{
  "model": "audio embedding model",
  "embedding_dim": 64,
  "norm": "groupnorm",
  "weight_standardization": false,
  "wave_channels": 96,
  "learning_rate": 0.0019,
  "eps": 1e-10,
  "epochs": 97.7
}
Rows from block 9 of a small audio embedding model, named by matrix and row number. Rows with one number belong to one channel. Each number is 500 + 25 x the weight over its row's rms, rounded and kept within 0 to 999. All counts start at 0. Numbers have three digits each. After the name is the row's rms in percent of the matrix's.
Before each channel's rows are labels from the 100 clips, of 14976, where the channel reaches its highest value: "responds to" is what is common among them. Only what is clearly more common there than usual is listed. The data: read English sentences (LibriTTS-R).
# convs0: expand pointwise conv (model.blocks.9.convs.0.weight, 480x120x1), inputs 0-119
# convs1: depthwise width-3 conv (model.blocks.9.convs.1.weight, 480x1x3), a 3 kernel
# convs2: project pointwise conv (model.blocks.9.convs.2.weight, 120x480x1, transposed), outputs 0-119

responds to: voice: male
convs0.239 170:486511480535489487503509455467462534536481533512532529479522512488474520486518505523470476511483472483501518464471474521472525516536527544524460508533461503545497483508512503511482539472473529466481497521503515533539533471524507523535463497473480476528542489541525484525515529500503481518515481532530471473527478532471534472507481516503469539536502510469496527
convs1.239 131:521525528
convs2.239 197:473549446539471483519500492514505513506475541485545489495501525491491492464544507540472476533472479517526528539498482507478498523463518501468490498447494550500451540528499506523485476499496535476478470497525532536457505473502515471519473458463526498481517482525533511473515506489487491515508495476473495531508524511487522525534491537489530476474533470463483486

responds to: voice: male
convs0.201 171:482524512516512495509496514513540535461467513519519492534466481505463471508538514531505466504488507496522500536536475465477520525466489472465500483494541534460470538518504501525525467535536525481535483541530518484464465489491540492509475478463536536462485506507521480465514501533528477496524532466464502537491535477509493531487535496493487465468508509489479468
convs1.201 250:475477473
convs2.201 151:482539471534483487506522504516506529508476548520553489507497504488503509483519530518461485537464474533520524538512478495487483512446508511479488503456503537499457531530506493513481473507504539480479475488520535543470500471491525483527472472478529506474531491531533515470499521469457486520480491466467502531513530508509515524542496534488546478483549475475467484

responds to: voice: male
convs0.356 093:495515535468516523545504527520500467503516470472487447483507516539510459488495463471488527498499527512492498512498538509534476474487469494482509528491500509497492529541465491506522489497496470540512496525488471465492501532482461433472527504519490486507477492463455527504469464467452500481475495492498514497441491453520471510459488459441486490488467483524513503
convs1.356 123:528510531
convs2.356 099:500479526478537521441512517515480550508487464506482523496509480511501536528463507497535500479531497511466469457479490511480524497540491498504479499506492483509513496446507531461518543482486498508540543462483437492540514485474517556506513521513483488519504560498512478525489556511515518486486531527521494479539483486485485493455495467496466528508485534500517523

responds to: voice: female
convs0.159 068:544453501472481529508545489492512524488547471467474460504493533527562500479459490466498549508524545510474488504505526501531469465495487522513538545473511491486509468539440482457497492504503459529475497471492504456492494546522483502514545522542501504491476511470468526492476492473476504518494500495496505498481497550510479481483502485508512491507482471535497493
convs1.159 039:517532524
convs2.159 088:523458541452551533489498502488476520512513436503453508487515471525498495520459506446543500466547539502468466472485505510525511497532469507519504519545483462513524495482481525497543520489491461511533538494490469461525502527504491517470524540528478485516477514477480495518484496504503539469515519521519510483480484496492465486451492478494467522512471518506507518

responds to: voice: male
convs0.444 101:525520496495493501488507509508510507492510502521486504509487504503462490482490524497508497552467550519526551525518504486491518507474451454476479481471509538493465537542519486517529474517515464526511458548528530463477481533458523507472496479501511510488469487481481471485473466483460499471485556476482519518498515464525466546490509491461467479452509532525532483
convs1.444 077:482478467
convs2.444 120:454545461523469482518496503525508487500466536464543480507494542477501504466540496551462495534466466488534531517497488506471499526478530483479499481451505550499474510539512496511475497495493539495462458513524544537485507471508521474535481457476519505487520476523528521485517504485489475523506480476479500519521517492497526523546497532495541482475542485477496488

responds to: voice: female
convs0.16 162:480510476528482472481492489500533532466472525521531522536464492487483498477527525527511474501494469517501489536541468454487512517472519507521485505498534487472516487489508511507486472536539532469514505487512509535471465468498543536514476490475538535466540514539541484469529524525527503530518514466459485546504550533480530494523542517501500481510520495475472468
convs1.16 115:541500485
convs2.16 116:467532475542495470530466478460513484491481542511537531509485501484481485484548517543466467495492492466488477531533485460487512513474530536514485543535509482500509503574482479519487460544543517479497499523502508510468464486492512471521485479485526523482533488522526509486508502521515483502518480468463487525523526521475533490546517538519485504513526471468475497

responds to: voice: male
convs0.233 119:483517539473523508533489523520513434489510483542485474506488499516510447491486542483503515533471539491541543519513493489501515511474466474479471468486512520493481525516518470515511475513511478523488481545508529468479486510480467491458511476510510510489456442453454511487499494466503478507504491472480491515479512479528478547483508490450465483464502527537545484
convs1.233 231:520526529
convs2.233 134:508491488529471452480483518489467526531488525496506463464537486475502498509505515504516486500487465533495489467462484530483493508529499521507519504465468507530516506480519513513536530469468561463515503483530496559527537469493535490540509509505468469538553499539545531538504525502502500506510498537536471466505465499461526482502471527527506530513510488473479532

responds to: voice: male
convs0.419 217:481526478532511492519505459447467529533460532515518541479523510493463516504532500533473464486496467492507508469473475521474529521528517515507460529532464503538502493497519490524495533475476529458493496512510515523533529472502531527523462481461480478528537506542534465525517520515500484506517506530528470476532479513467534486502479503500459533524513534475526526
convs1.419 176:530523521
convs2.419 190:468541464528463482518493503506512493501470530485542478503490519489501500464542499535470478530468479511530519539507484501488497519447519514466489512472499554507459532543493492516480465506503525488474463503531533530464506478493520469523473468470539505477520469522523515475508505490482488522514485466462499543506543512490521522535493531497524478468538456463483483

responds to: voice: female
convs0.413 104:525489477506483512452522519548539548462514504497496461532466503493499509464497484502523501494513525535487473537537507469503485495470481479523535482448537483464519508491476515477511465535534489511551498485496486483465464513487508498474518501493530530462488545482497465462482473505467519479491540466464521530444529486515488506488531489479516463498490485513483465
convs1.413 168:523526526
convs2.413 119:529460544469530515476508492484476509515514460498465508487514455506519528528475470485521519460545509483452461466485516507513515499532494508531492523539488443514547464469467513475494539485489484491528516515461460476547511491484495534492520531519479485520499524498480495526487503515527516483519491530525486472505476509459502457463490471518474544536476509492510529

responds to: voice: male
convs0.266 138:481522467541495484517496447465477540524476545512532541480517506492459521497531513532442467536474484489514534489485477515469530521511520517496461534504473525527468512549515481526493512484483525477486480539529532512515515477492536508528451480458483480519545492542524457516512535511497473509516503511514476485530486537487524512514482516501471517493516508477511514
convs1.266 063:522533517
convs2.266 110:470528483511476470514498516526503510510463516480529451492501507471520521475534492544470491546474480522520527529493477504495505528459506503478517496455494568507463512537490504517495478501499557494476465511529529552468512462498518466519475460477513499489537477518537521487510521468463497510491478471470497529507528522485517510536488535497544484472532479471480491

responds to: voice: male
convs0.301 210:531464466521453508472534486506503528499519520464521486505497546506519520477487472494476523478546455518443451499502518497513457462504525546544507522484501456500541456498475482458469503503503498508508541467466463515503500507534497495538495552507504504496536538525499512496488537475482522539482476505502500501486503539502501462486506493497525500541469473495471498
convs1.301 074:533525514
convs2.301 119:463547463534486480509495517520495505510470542474529475494504530460498528498538485560481510520486468479531542502486484517467507530496543505495502473451490535504485509493518488509476511486486545493466464505520535536503518462520531473541482447483508497495514477520546523492525500489508475520507470490492494506529505487480531509555490540515549501487557479480497503

responds to: voice: female
convs0.158 104:527481527454514521510511524515503459497537454492460433496498507516540458507468503476527543517516547519497509509503514502518490478489466475500510498469503500498499503546487477473524488502500473532489489513494507462490495530477465495464551490544498498500445473444456526499501489484508487506501510490496497501461498483522463535443496473456475490466491496541538495
convs1.158 141:522522530
convs2.158 136:524467516495518494455493499487469545522489484513477487475525467485496508513476502479527483458542503513452449462476495519498512495539490521536519493513475472522542484464515529488525532479480500482552558478487451503535516493495513535503532539530472477528521540510522500529488515512512515470501515536535477466500467510459514459478480499515488526533491514483480525

responds to: voice: male
convs0.406 125:519497520466500534519519507527495466507532471496466443487507506514514453484479487452527517509505531514504506508498526509527481479493487489515504482495495488507518500523483468486517488495493454518503505516491494458494501542504448470445517495513489489506455471458453508504457440454454491484475482491499501495428492482518468512463487456452480494491466523524529501
convs1.406 215:524525525
convs2.406 162:537458545479534506465530505480473526520508466514468507479520453512517525530459504467543502474531493514465461465482496512502496502535480524533528507515482448522540468461511526482525530487489499485533543475482467504538513498498498535503525537534472482530504537509507508534499529512515518493494512540535480464514467501479496470476482495528499534534488519496493529

responds to: voice: female
convs0.92 064:480505537496538481501476539496518501484486498546473509498496500488487493518503525514500507533459564480531543516508478500460522517479479464440491499492517541478445543536488492515537480506504500506475444549547542473483490507491517528474519462516502504492456486469501462493505491528496499531516540481489507507511501476503499534518496549503493486457543526520509494
convs1.92 078:478477470
convs2.92 091:461540473502473481525504514534505491503475522468522483503495547501519503500550468558479506540471475484544551523504494502482493525473532493479499488457495555499473510516491490495475489499497522501449444510538553527480506473490503467525472439478518502485497478508524509480526497478459473531496465479483498520511519510495515511533500511490540481472550483499508485

responds to: voice: female
convs0.474 065:511505494500510485475464525513513504486503501538482526508489486509479477510518537513535490527477575496524547519512492491468521516482447450488503488499514534490464555572526501513545484511510497486514463559533536487485488504454519565456501478488511511490473496481518486489505483518512497467510541484487493511511509464498497531503507506490469486463537529512518490
convs1.474 027:495469471
convs2.474 091:499521487511468476509504534541509483504493522471508458496503546478526518498535489557489521537472480477524527508490512505503501502491528453475512468427502554493467518513523488519493502491491549514473458507527535524489512483484556489545480452482524499486534492513511501484529509468455488499479470483485490509502507492501519531536492540474539480459528463507491489

responds to: voice: male
convs0.376 144:491518476528509492521517440442477549525471529516513544479525516504473529496526505537469467483502465486500508479477480523477517505524519518519456538529474502531508482503517494514499524475476528471482497529515519532524524479506530552527473486468476477523546499538525463524513517513502485508514503522522474475528476522481529495500476497498449525522508556482534524
convs1.376 099:528521525
convs2.376 132:467544471525455482520485496507511485499468525486537469503490510484504496464539501545468480532464478518533516529506488504492502515469519519461489512464503567507462539544495494519483465507504526492476464503531522538464507477490521473530481465474532503481521473514529519481501511501490486513519496467467506542507540503489521516538493540499525479470540455464486484

responds to: voice: male
convs0.414 120:520495521464501534518518505529495462508535470497464445487506507516519453483477488450528522508505531514503507508499524508527481477492488488515504481496494489507518501520487469484512487496494453519503505514490493457494500541501446474445519498517490490506453471458454510503459441455457493488478479490498503496431494483519467515464488456453481494491468522525530499
convs1.414 214:524525526
convs2.414 165:534458547476537505466530509480474525520505464513469507480520452510517525530460504467541503473533490514465462466481495513503496503533480522532528507519483449523541467462510528484524531487489498484535545474480466503538512498499498533503527536535473483529506537509506509533496528512515518493493513539535480464515467499481496469476483493526498534534488521497494529

responds to: voice: male
convs0.305 054:512495487500431497520514420504486451518503505524528515497504538533505479460485485489481509472502514554483490499503535508517468466519512546555494540547481475529520521519490472499453491499497482503529529476484481490499495517545485468494476516484491480498506500507496517491483514452484512519488430499504508481501484568515509500485497495465518489538481540492509494
convs1.305 042:519535517
convs2.305 070:481503484554481503499507489544504537498517553499510498508492478484548532493503482525458507509498452465510520504509491501466495512505556534455475513421489522498442551472463535466471504504505504477451474508520523524500500470489474477525475481504501503492479502526503485491511504495477463537500478498496481503537506553477535484509502500520540502509507468456488499

responds to: voice: male
convs0.153 199:493517478535491498518511456458463537535473531509517528472529508485466530510524504528474473505487486479503520468468472527466531520531512527508458530520462508538503483517506487514490534469470518467479493521506517512535532479512536520541468483467473470532537509527531465529519517511507475502517494532532467471534473519467529484505473512509473534526506523487532530
convs1.153 155:530521523
convs2.153 170:465540464526467482517502501510516498503465530475544479503490525486497494462544495538463479530477478511532519539502492504496491511454524514466494509467499553504458534538496495525482474501499524492478467498534530526454513480498517470524471467472530499471514472521513515467506504485472488519505484460456494551500543506491519523531491526493525474470532463465485484

responds to: voice: female
convs0.155 068:553454509477453511475536542517497481502555484514467457494506508525544493503454517451502543549506552499497515496496506511510497487504467502514549516464499496501502488574478460470527500494493462536480497511499500455502503553506463490489537524554490491505460501458486527504490526493502489514493506504508494492472491510501475493483491489502532500488488465531517502
convs1.155 014:512504459
convs2.155 061:526468560486496465452488554528503494502515474495440476484501459505547494517478487497557521481514517488502495503523488482486467518504504502473517492478489489506464505493525508486542475528528500489484513488514522541476474527560462519468534510547492503514452516474518521511517473521501522475508512513514498485530484504458495478548482537555539516519502475521494509

responds to: voice: male
convs0.45 137:478523528474531509535481526496525489477495475507481487514482483498498446516503507496494502527473540497529530531524489483505528522466459460466506490505521544474479543530503491527530466522520485510489470551530539464469476519469492487485512475508516519478459465474485513480502463514521472481520504463470501522468518462509484554482513464476491476447514537525527479
convs1.45 169:473478474
convs2.45 124:486517476526471471514489508521520501492494532468519457512484516466526491472529497528478498526470484507534519537517479489480482507458528518486500494457505545495483504539519486506492470510509527494462478479530548540461496491537487480513479478477526510474509476518523531469508504470460483516492480469469496531493529515484527498552505547515559468495546458475459470

responds to: voice: female
convs0.34 083:501504530448513528498510555499499478504508455513473469489506512510494468500491532472526516503509571533503512504496506510519494473494462470483490506500498492500487524537458473489529493495493466521500503511486486447496502526479474491456534494515491491506438509438473484505476489486479509494492558496502506495479490480514466536445488482449456493478484542548541502
convs1.34 098:509526533
convs2.34 103:506487507498512498435493518511490581508496495537489491495501431470502507497490509514517491465550521486450446487494519503500532477511473496516525489507489496512512519468521537499545518494495488521550543499487459483532507496459530555510522532540495495502502548506503479503462519539526512451500533518514476484493487513477486479445492480498472507491493497493483507

responds to: voice: male
convs0.11 093:504506530466515530516525501475474458529518466527465504470525503530495463503479520474497500498511556492513525485478502525506505495509476487516477503521472494530505493544469447495526513478476465506471495540489501437517521521507479500459497485497474472525451476469483467522474459476480498486496500513520493477503475496503488519488471457488450516496477558528571520
convs1.11 124:515530528
convs2.11 102:545448557461536536476504495483492518499527453525459533497507448529508502543456501446541497495499521512476475484498488494513500489514468512512508528553498456500528490456465528485536506504506475486523532481487464471513493523488490520476519554528486497514493532491487472518494514513508507474505525516513501488489490526502479479452502465505475519528454527524499514

responds to: voice: female
convs0.380 096:526492475507471520473535509542543534460516513484521455531467512518508489451503473488507500481521508534489450533534514473526476489478498496530520505470539467458524494488462489485484467532531486498546510478495475486468467514504493483485519515488529532460494535493499489462461484481459516509486514471468516526429526494510493491480530480480511464505484507504479468
convs1.380 133:518534521
convs2.380 109:537453540492529514465500485468472513519527478524474517479521458513522507532476498465540508465528514498453459464490500502497507504535482524530489516525486433512536459462483510483516527495497486471532536505460461487533497504505481525488518545524474486527510530507496506531502510517529510482517508532529492468516470508469503459480483501525474540543471503488495530

responds to: voice: female
convs0.96 094:489512494542488465472499463486498510505493542538523551497502515479467553462522542527459479513472512493515544499498479502457526523501500507502460535510494507507489494555515482514492503496495515470506474517520518506504503479507544565511456483467497494503547485534525418502502515493472496521520529500502502499536499525485520498530496563492467503512525519470486503
convs1.96 021:480474472
convs2.96 088:530450513456524544478530505518490524500538459513445501504499495501525545544459479478516549490537498478481503491495515503532508499505507511536517473494503437491558455440490483442506512498500502512515517520469480490510497488488466480489509487521500502494491493472498488500516523481481520509502473482483504512510512529503479450473503459502464525549493541533534520

responds to: voice: female
convs0.288 093:462538526491558494521474546493510471491462502549496501499497479492470471534527552508514484517468542499536531514507480499488521516484467448455481487515510515488449555498504488527525486505504506485500462505532539463488493490479539504462492467470501501496485477473508474495514504516517492467526534486491493503482500462498503554505498486490465489449530554505522495
convs1.288 043:518524531
convs2.288 116:538463516460536541475507482476499526493513451537458537505496467531480502523449508457529494470536517508461456492504517494519513489508482500533498513559508449491539467477489504481515512502504461508532539485477456464522493515475473522480501536500491506510487534493486469516495501518519524495500525510507506488498492520496481485462507445502456521521461546517517513

responds to: voice: female
convs0.470 065:516485505451482505506547506487512505490509460517469483512485527495498470452494528465487507537496501526513517519518504487518498491481423474491492509436511541491466530511505473495520479518517492532518477532503513505481483526458489516484544506521513513482496482471481500481470480441435504485488524480483522514468514462536488520488513498477441481479504551543517481
convs1.470 049:473484470
convs2.470 097:470536473522460469542491516509511464498485537454530458500497549467504484463537483542455506531460464497548536517505493498484483505482538500475504486457498564498465516540518481530485484504500533488471458496512536538478499495531514461535468479479511504498514471526523514494517495473493467527514465492495502510505507502491532514532496531483529481480494481488502487

responds to: voice: male
convs0.46 139:487527488524517495514512444457472522530471520501522532473526513516468504494525500545481469499496484487504525478475481525479518508522504513543471539543468505533518467532518457518498523474474521471483489525508519517525525477498533542522463479460474473527534499534528462525519507501501483503510497523525479475530475507481530492495473492507460526519506565474551524
convs1.46 101:529524522
convs2.46 114:492518474534446490509486493505541484470498529500525481525475503478508509484523517533481484516460494517525500540531483479492489514466511524465481525465510556473463536532503493505490444537534512492488473496517511527447475501508525467508489487482540529477515475517526511475518499496483485510514491479475515535530537528503527511560515540510529462486521446484478464

responds to: voice: female
convs0.430 082:500518493490511500484491531512509489491495492512500485505493524506484449464510517499509501551470562512544555515510507495504507491486447462477481499474511530490451565543496478514524485509508476519496463535523527471486489518456509531466521469495506505493472472454482488492497473471475510484495541489491522507470505453519476534475503491444451485450514517516527491
convs1.430 062:486487461
convs2.430 118:468545469526478482529486497512516489494477532459532476501500565484486493480547482549471499525470461489540528515493496510467496515485539473462491495451508552485461518531509481528481495489489534481462452492543539529488512475501531493542470457461515499488527490527512502484530501485491468526505484482485503517510514505503523532517504517477527470466523485486502476

responds to: voice: female
convs0.103 043:489490517499517493485476510502506537492490493559485524488503479477524509546509524526526520540486557487504527509500490510463526525488474498487482527470505497490490505546470499474524490498495506479500465564519526465493498475465515579490529468498493490505472511465522440501535498554501491526546541494501512494528489494470515508535486542530461489484526531516525500
convs1.103 071:517523533
convs2.103 103:531460542441550548473510509497487533503509430530459509502504460539503506528457499444531494504524520507483496485493502500531531504512463485519520492545499471507526481465496523490542521490493471509525522519490472460524502502468485530461511532510490498503485522477480473507487503498508520480495521508507498492477494507511464512442507457489464509495476551521533506

responds to: voice: male
convs0.263 093:504507497500504497548520496467491500509499508512487479481511501493481488504494527491452499521496570502501517505494490513484519500492445486479485565485491519510476530594453433497535493492489478524480473540499508428498506524501533456469486485486486485510495488469481455508477481492477482473486522494502491489473486473511489554489483487474481502462489504540524507
convs1.263 099:513517537
convs2.263 098:517445545437536534456509532517475550513502434502451525490514456522520572552458483480553520514507474493509503478477486517496504512514505484521527479521498466516526463454499534488518542474478505506492501461523497498539527481478505527520503502512484487512496521497512503516518524500485520501507512510507493489508492529490495487472499478519528526508515540521506520

responds to: voice: male
convs0.247 213:479530478537499480512499471459477533524466534518530550481520494487452509500538513548478459512473485483508530481478465517459533528518505508514476506518476518525488507520517502535504521479479528461493486525528518532522522473488533525512454480463482481524546491550542471523520529522511471498518508520521469481529482513470536494510482520505473524516520533467505522
convs1.247 105:524528523
convs2.247 150:473530470525460487513486507514516503495479525473529455506488520466517509479532502541468497541470475508535531530501483506486514530464525512460488499447508559500452530524490488511480477501500535492473462510533523538468509479495514472522469464479533507476527477524531520474528518487495488524520478469468492541506539512485513518532493523496524480463528458471478487

responds to: voice: female
convs0.10 123:522467531463497543504527512497496462505542470509459488493502519534532500505456504452505540480519534495490508499498522505528484475499494508505485519504495487509516474535447464473507497498497447537476515520467487448500502546535457501491523525538498497503463500463453505500461486469476514492486481498501520497483496515527472502476494452484487499519462528562552500
convs1.10 082:477477472
convs2.10 079:490503477490471512540456455521515454484536491461473500512486521537520480488510500507492515481495521484514495528533511472512466473480538521469477536515498507496506523530449478471500466521520450507469495504492515478476477533549434445469511495498513514494468453486494523492501460482480529509519466480482530523471521531485495477544509516523490493520500445490492485

responds to: voice: male
convs0.55 097:484491494492492500474486525534546533455513489536496495542459482462513483494498555484502511461494527517500476538540499461506510512464494496498530481481543514453510515487490521508510461541540494505560506529515501478460459507506507492483516508506542544458500508496497498458464500518499507505489500463460528539468538508512493534520540497514514457494499533510492461
convs1.55 122:476476472
convs2.55 086:515466498500485522497532434488512549486511495505498483511487497529520471457462509459500503524468509564510520522524490477516470477479466529487473568506513535492486499535476502473510468526526490488488504474477501526471483521533469496486495507501512519491494516494500465489471507450455530502459522490491556515461513526526476485466506466467494491497441493515524493

responds to: voice: male
convs0.5 143:500508521472517515516494532510528493474510474497473471519476487502509466514492492486502513522484553505519525536530503480519518515466466467474518486496525528470482531524479483514530461526525469526493475547520520453463469534477481482470522483516520523472456470462472503472479457502502476471501500462467510525462521463529467537485517470482500465452498521532529472
convs1.5 145:473479473
convs2.5 107:481521466513462466523499525532521501494490539467532457513481516471531484468534492527465498531475486499536521544518485489493488505450518518490511496461507562498465514555507490520496465511511525507469472496533545530460496485508486480516476473474522506475500476522519523470499503479456490510485492469471507532494532514493520497523505528485547466473535467467474468

responds to: voice: male
convs0.166 080:518510502493490507514536472457469500531498489511489492474522520551490462500491489512499488517496535503508539487482487521481519496509466475522496533493468528537513488581483442487529511480478495502495481546499521467516517501484524519496499467497475470525484492494511454519504469470485478482488501512520495481489480482495501522477475443506472516490494557512605516
convs1.166 095:517534521
convs2.166 083:498460529494522502510489469489490516505514489517510516493515464497543528517488520475473486507467470511498486517499460501464480523467522549493495570522483451506507498490461505491492486504503504465488481488514513509487496483506468453512502525502509503523544503537528531523531527519523448533555477483486478516532512577472529472534492516534521528533490469481464521

responds to: voice: male
convs0.431 081:483535472521506484474493498510504515495491520537495563506494482509457521511523530511490462505460538471530553504506467494470533530494467479486457503491504543496479544524507515535533500506505499487485470546545546466497495508494525543486472467473506505496513504502528446495481540507448485465517539493492501506528505497500496530524504490516445496525530530519541496
convs1.431 026:514529529
convs2.431 063:516528531497559501541527484446491448512517490523472555478524517540453479512487514476530495524452495547541537483497490501489496514529466468529482508551481460490545472509552479522503518497495507493523474486495516507507498521495531530482514498488483485523488484485493468523512483485501483468508502526524507464520465467475534496497483483494504525514509566515500519

responds to: voice: female
convs0.8 075:516501482484476523488551482478506541498501487475513479499500566510486471435491498489477504503517513555479474498497517506520475458505489521539466549486504472497517481538455443463478501498497467509516517490472463474503502524492492517500511517494498499495487531483489471495468475474452516518471532504503514491482492502504487504428498464459429494507456519498517499
convs1.8 054:502517540
convs2.8 085:521479542465526505454475534541505550487509455541471507508492431503510495533477527499567500466521531488468470488502504492488515504510475457482504473510513474483510514447492572478552501509510480518515522484486471471503483511478493516487522506532501507500487538474504489501493500554535537463507542503503504490500491486498453498478505481501488499480470482527496499

responds to: voice: male
convs0.225 080:488510528468516502531533515495474453526505479516488452472515515535499441468500520489491501509487522511502506505491506517498491480494453480494470487504477508542507514524479437494505496489486477510499495529486510453506511503475491502464481495495480475517456478468463499511487475444460474479492485496506500487447484443519485537469480454450472504470470540541550509
convs1.225 179:518527529
convs2.225 150:500500492524490467490508503481467512530489526491518512469535494490505528515505519499501491520470460503514515475469475526470495514525523528492503501467468485529509493478508497488503528471471565471495492488531510553525529464502527479543488491481475474531548489538551534530526526490490476527513469526528471470539469527465542496541476546525531528522534491481485529

responds to: voice: male
convs0.230 183:485525517510510489508503515507538532464474519519525502532466496510462468488531514528499472512481509501520508539536481465486517521462470470471490480497537533461471534511513503529519462535535514495529477528528517473462464495479538494499468482464535534464488500503506471465501497519510482481515543461461504539489537462519485540479534494469473464470510511493502466
convs1.230 133:475477473
convs2.230 105:477536481522502486518533476503526550486467536514550502530479507500489506480507519515450477541472475532528527540511486491501502515452507519492476511455522517481474499524512468507475479509510528497490475494517529526480499476465534477525463473468530521476523485532534502474504518463441482528472485463465495537502537520501531517531516512478539474484539492476488479

responds to: voice: female
convs0.292 076:506501494491507502551520499464498506502494507517500467488503500503472487512511537488466501529512582504509501512502495507497504490490426488471469557479498513505474519588462434497531490499496486517485484520493496432493499525514547479472484500474491491502495495466488452501475482492490493469496532492497497496462492490512491544477489474463478494456482518536518501
convs1.292 071:519514536
convs2.292 114:521445555437534512456494542523493541501494433514459515499500441510511537559455487474567512492532496482478475486491502503502510509507488488529524480536513472500539475459507542495533530490494491517519529478505481491530513492466489541500518516523493500505487539489509504510496523529514527488497523506502488488504492503484485469462508476516504517514507533515484510

responds to: voice: male
convs0.400 130:520488526462505533506518505522497458505529466494458448490506502520525453492472487446530525507508532515498496506499526507531480477494484490512514483498497483504518498500479478480519491496495461517509510502492483447495500536503442473441525504521491492504448484453457516502455443465461498478481484492499504496432494478516470511469490453466485495491475522526531500
convs1.400 215:525526524
convs2.400 145:544456542480530514467528500474478527516516468519467512483517458521512522522456506456536501478526509515463457470490502506511498495531470520534526514528488446514534471462509519485530522493496486494539545478479464492533504518493495540488526543534474486527496541500490494530492526511514521489498518539534485466502469493491484471461486477520484528531470522506497524

responds to: voice: female
convs0.161 084:513490527449527506515501519507512455490535449525450478495498499529521485490477539468520511479506570513506497512503509504509499489483475507518508533531510500483499503570469462493533481504501456522497482517502508432485493526494484542440534502529499503495461496454471495496452477480473509492475521485493511500458497532529474512486496480471491488481499533549513497
convs1.161 115:483474470
convs2.161 096:520463499472504536508525492498509478488535477499479530520482493537529557553477488490518517506516518436528545525513521484523509496481522516525456485500519468485528438483466450460454491511512486519460472544488524467493490499478493471494478471483513514478466452496476499480526495475478516524503457470467509530526532540515485491507519482479503498507506507515525494

responds to: voice: male
convs0.169 079:528501515465490504520541502465481483521515467524474476480514503548509451507470506486505508547485546502506538496489479515484515496498451476506508521478478540524506505581475447486537500488486478518488484529501517454506509520471495500495516482523482480516460492478502492512498471467477471478483500501509488488463486487505490526469481451486473508488492547535582508
convs1.169 095:518531524
convs2.169 081:513439548465528500509526498492480532518511457510485519479523465521551553534475507488494505503490482501482476479480478506488480511502502534498512563534484431516520482475454499497505512494494507476482494484521496492514510466511490473535521530529493489539531518529519517541520543496507500518543497513514491478526475554478511464495477495520513547535476508484488542

responds to: voice: male
convs0.348 275:476516513515511478524484497473460505541472513506513520477523496496492503518527507518493484500479472467506515452459465522464526532540512511501492506539460513539496507515508508527497548469472535464473483509516518527551549470498502517512494494495480477539530492529530524534518514530522478507526490554550459474516478516454540494515478515517498549520525505476494533
convs1.348 235:532525515
convs2.348 158:462547445533469480515498505517510504504472540480538479503494527478502486460540501540458489530472479515525526531502481507483497520465520512470493504447499548503460546531498491519483478499497533493472464501526535534463510475502516463527476461479529502472515477519527519467509508479472484516506483471472502531504527501495520523538491532498532473471537472476482483

responds to: voice: female
convs0.104 056:489495514525513481486469533492512520490497520565487541492501486488490519544506531524482506517479562472517536513504481504447525518482491476458495501496510521485461528547487477502542485502500513497464447562532546475488495498507528533482505463503498498499483486493512438498505507550506502543518535485494506503531498498495507523544491546541494489467536523495489498
convs1.104 007:497543501
convs2.104 056:460543505479500477508505532548502526505482503496511498504495520516527500519550453558476496529500495477516545509497496503505541537484505465470504487468490558501463527508467488508508501493493507529470449538540531484498509474413505464520464443484512500494498499490522490492524506490467481493500468485490481510462510519492501510476498465471498494466538490525537495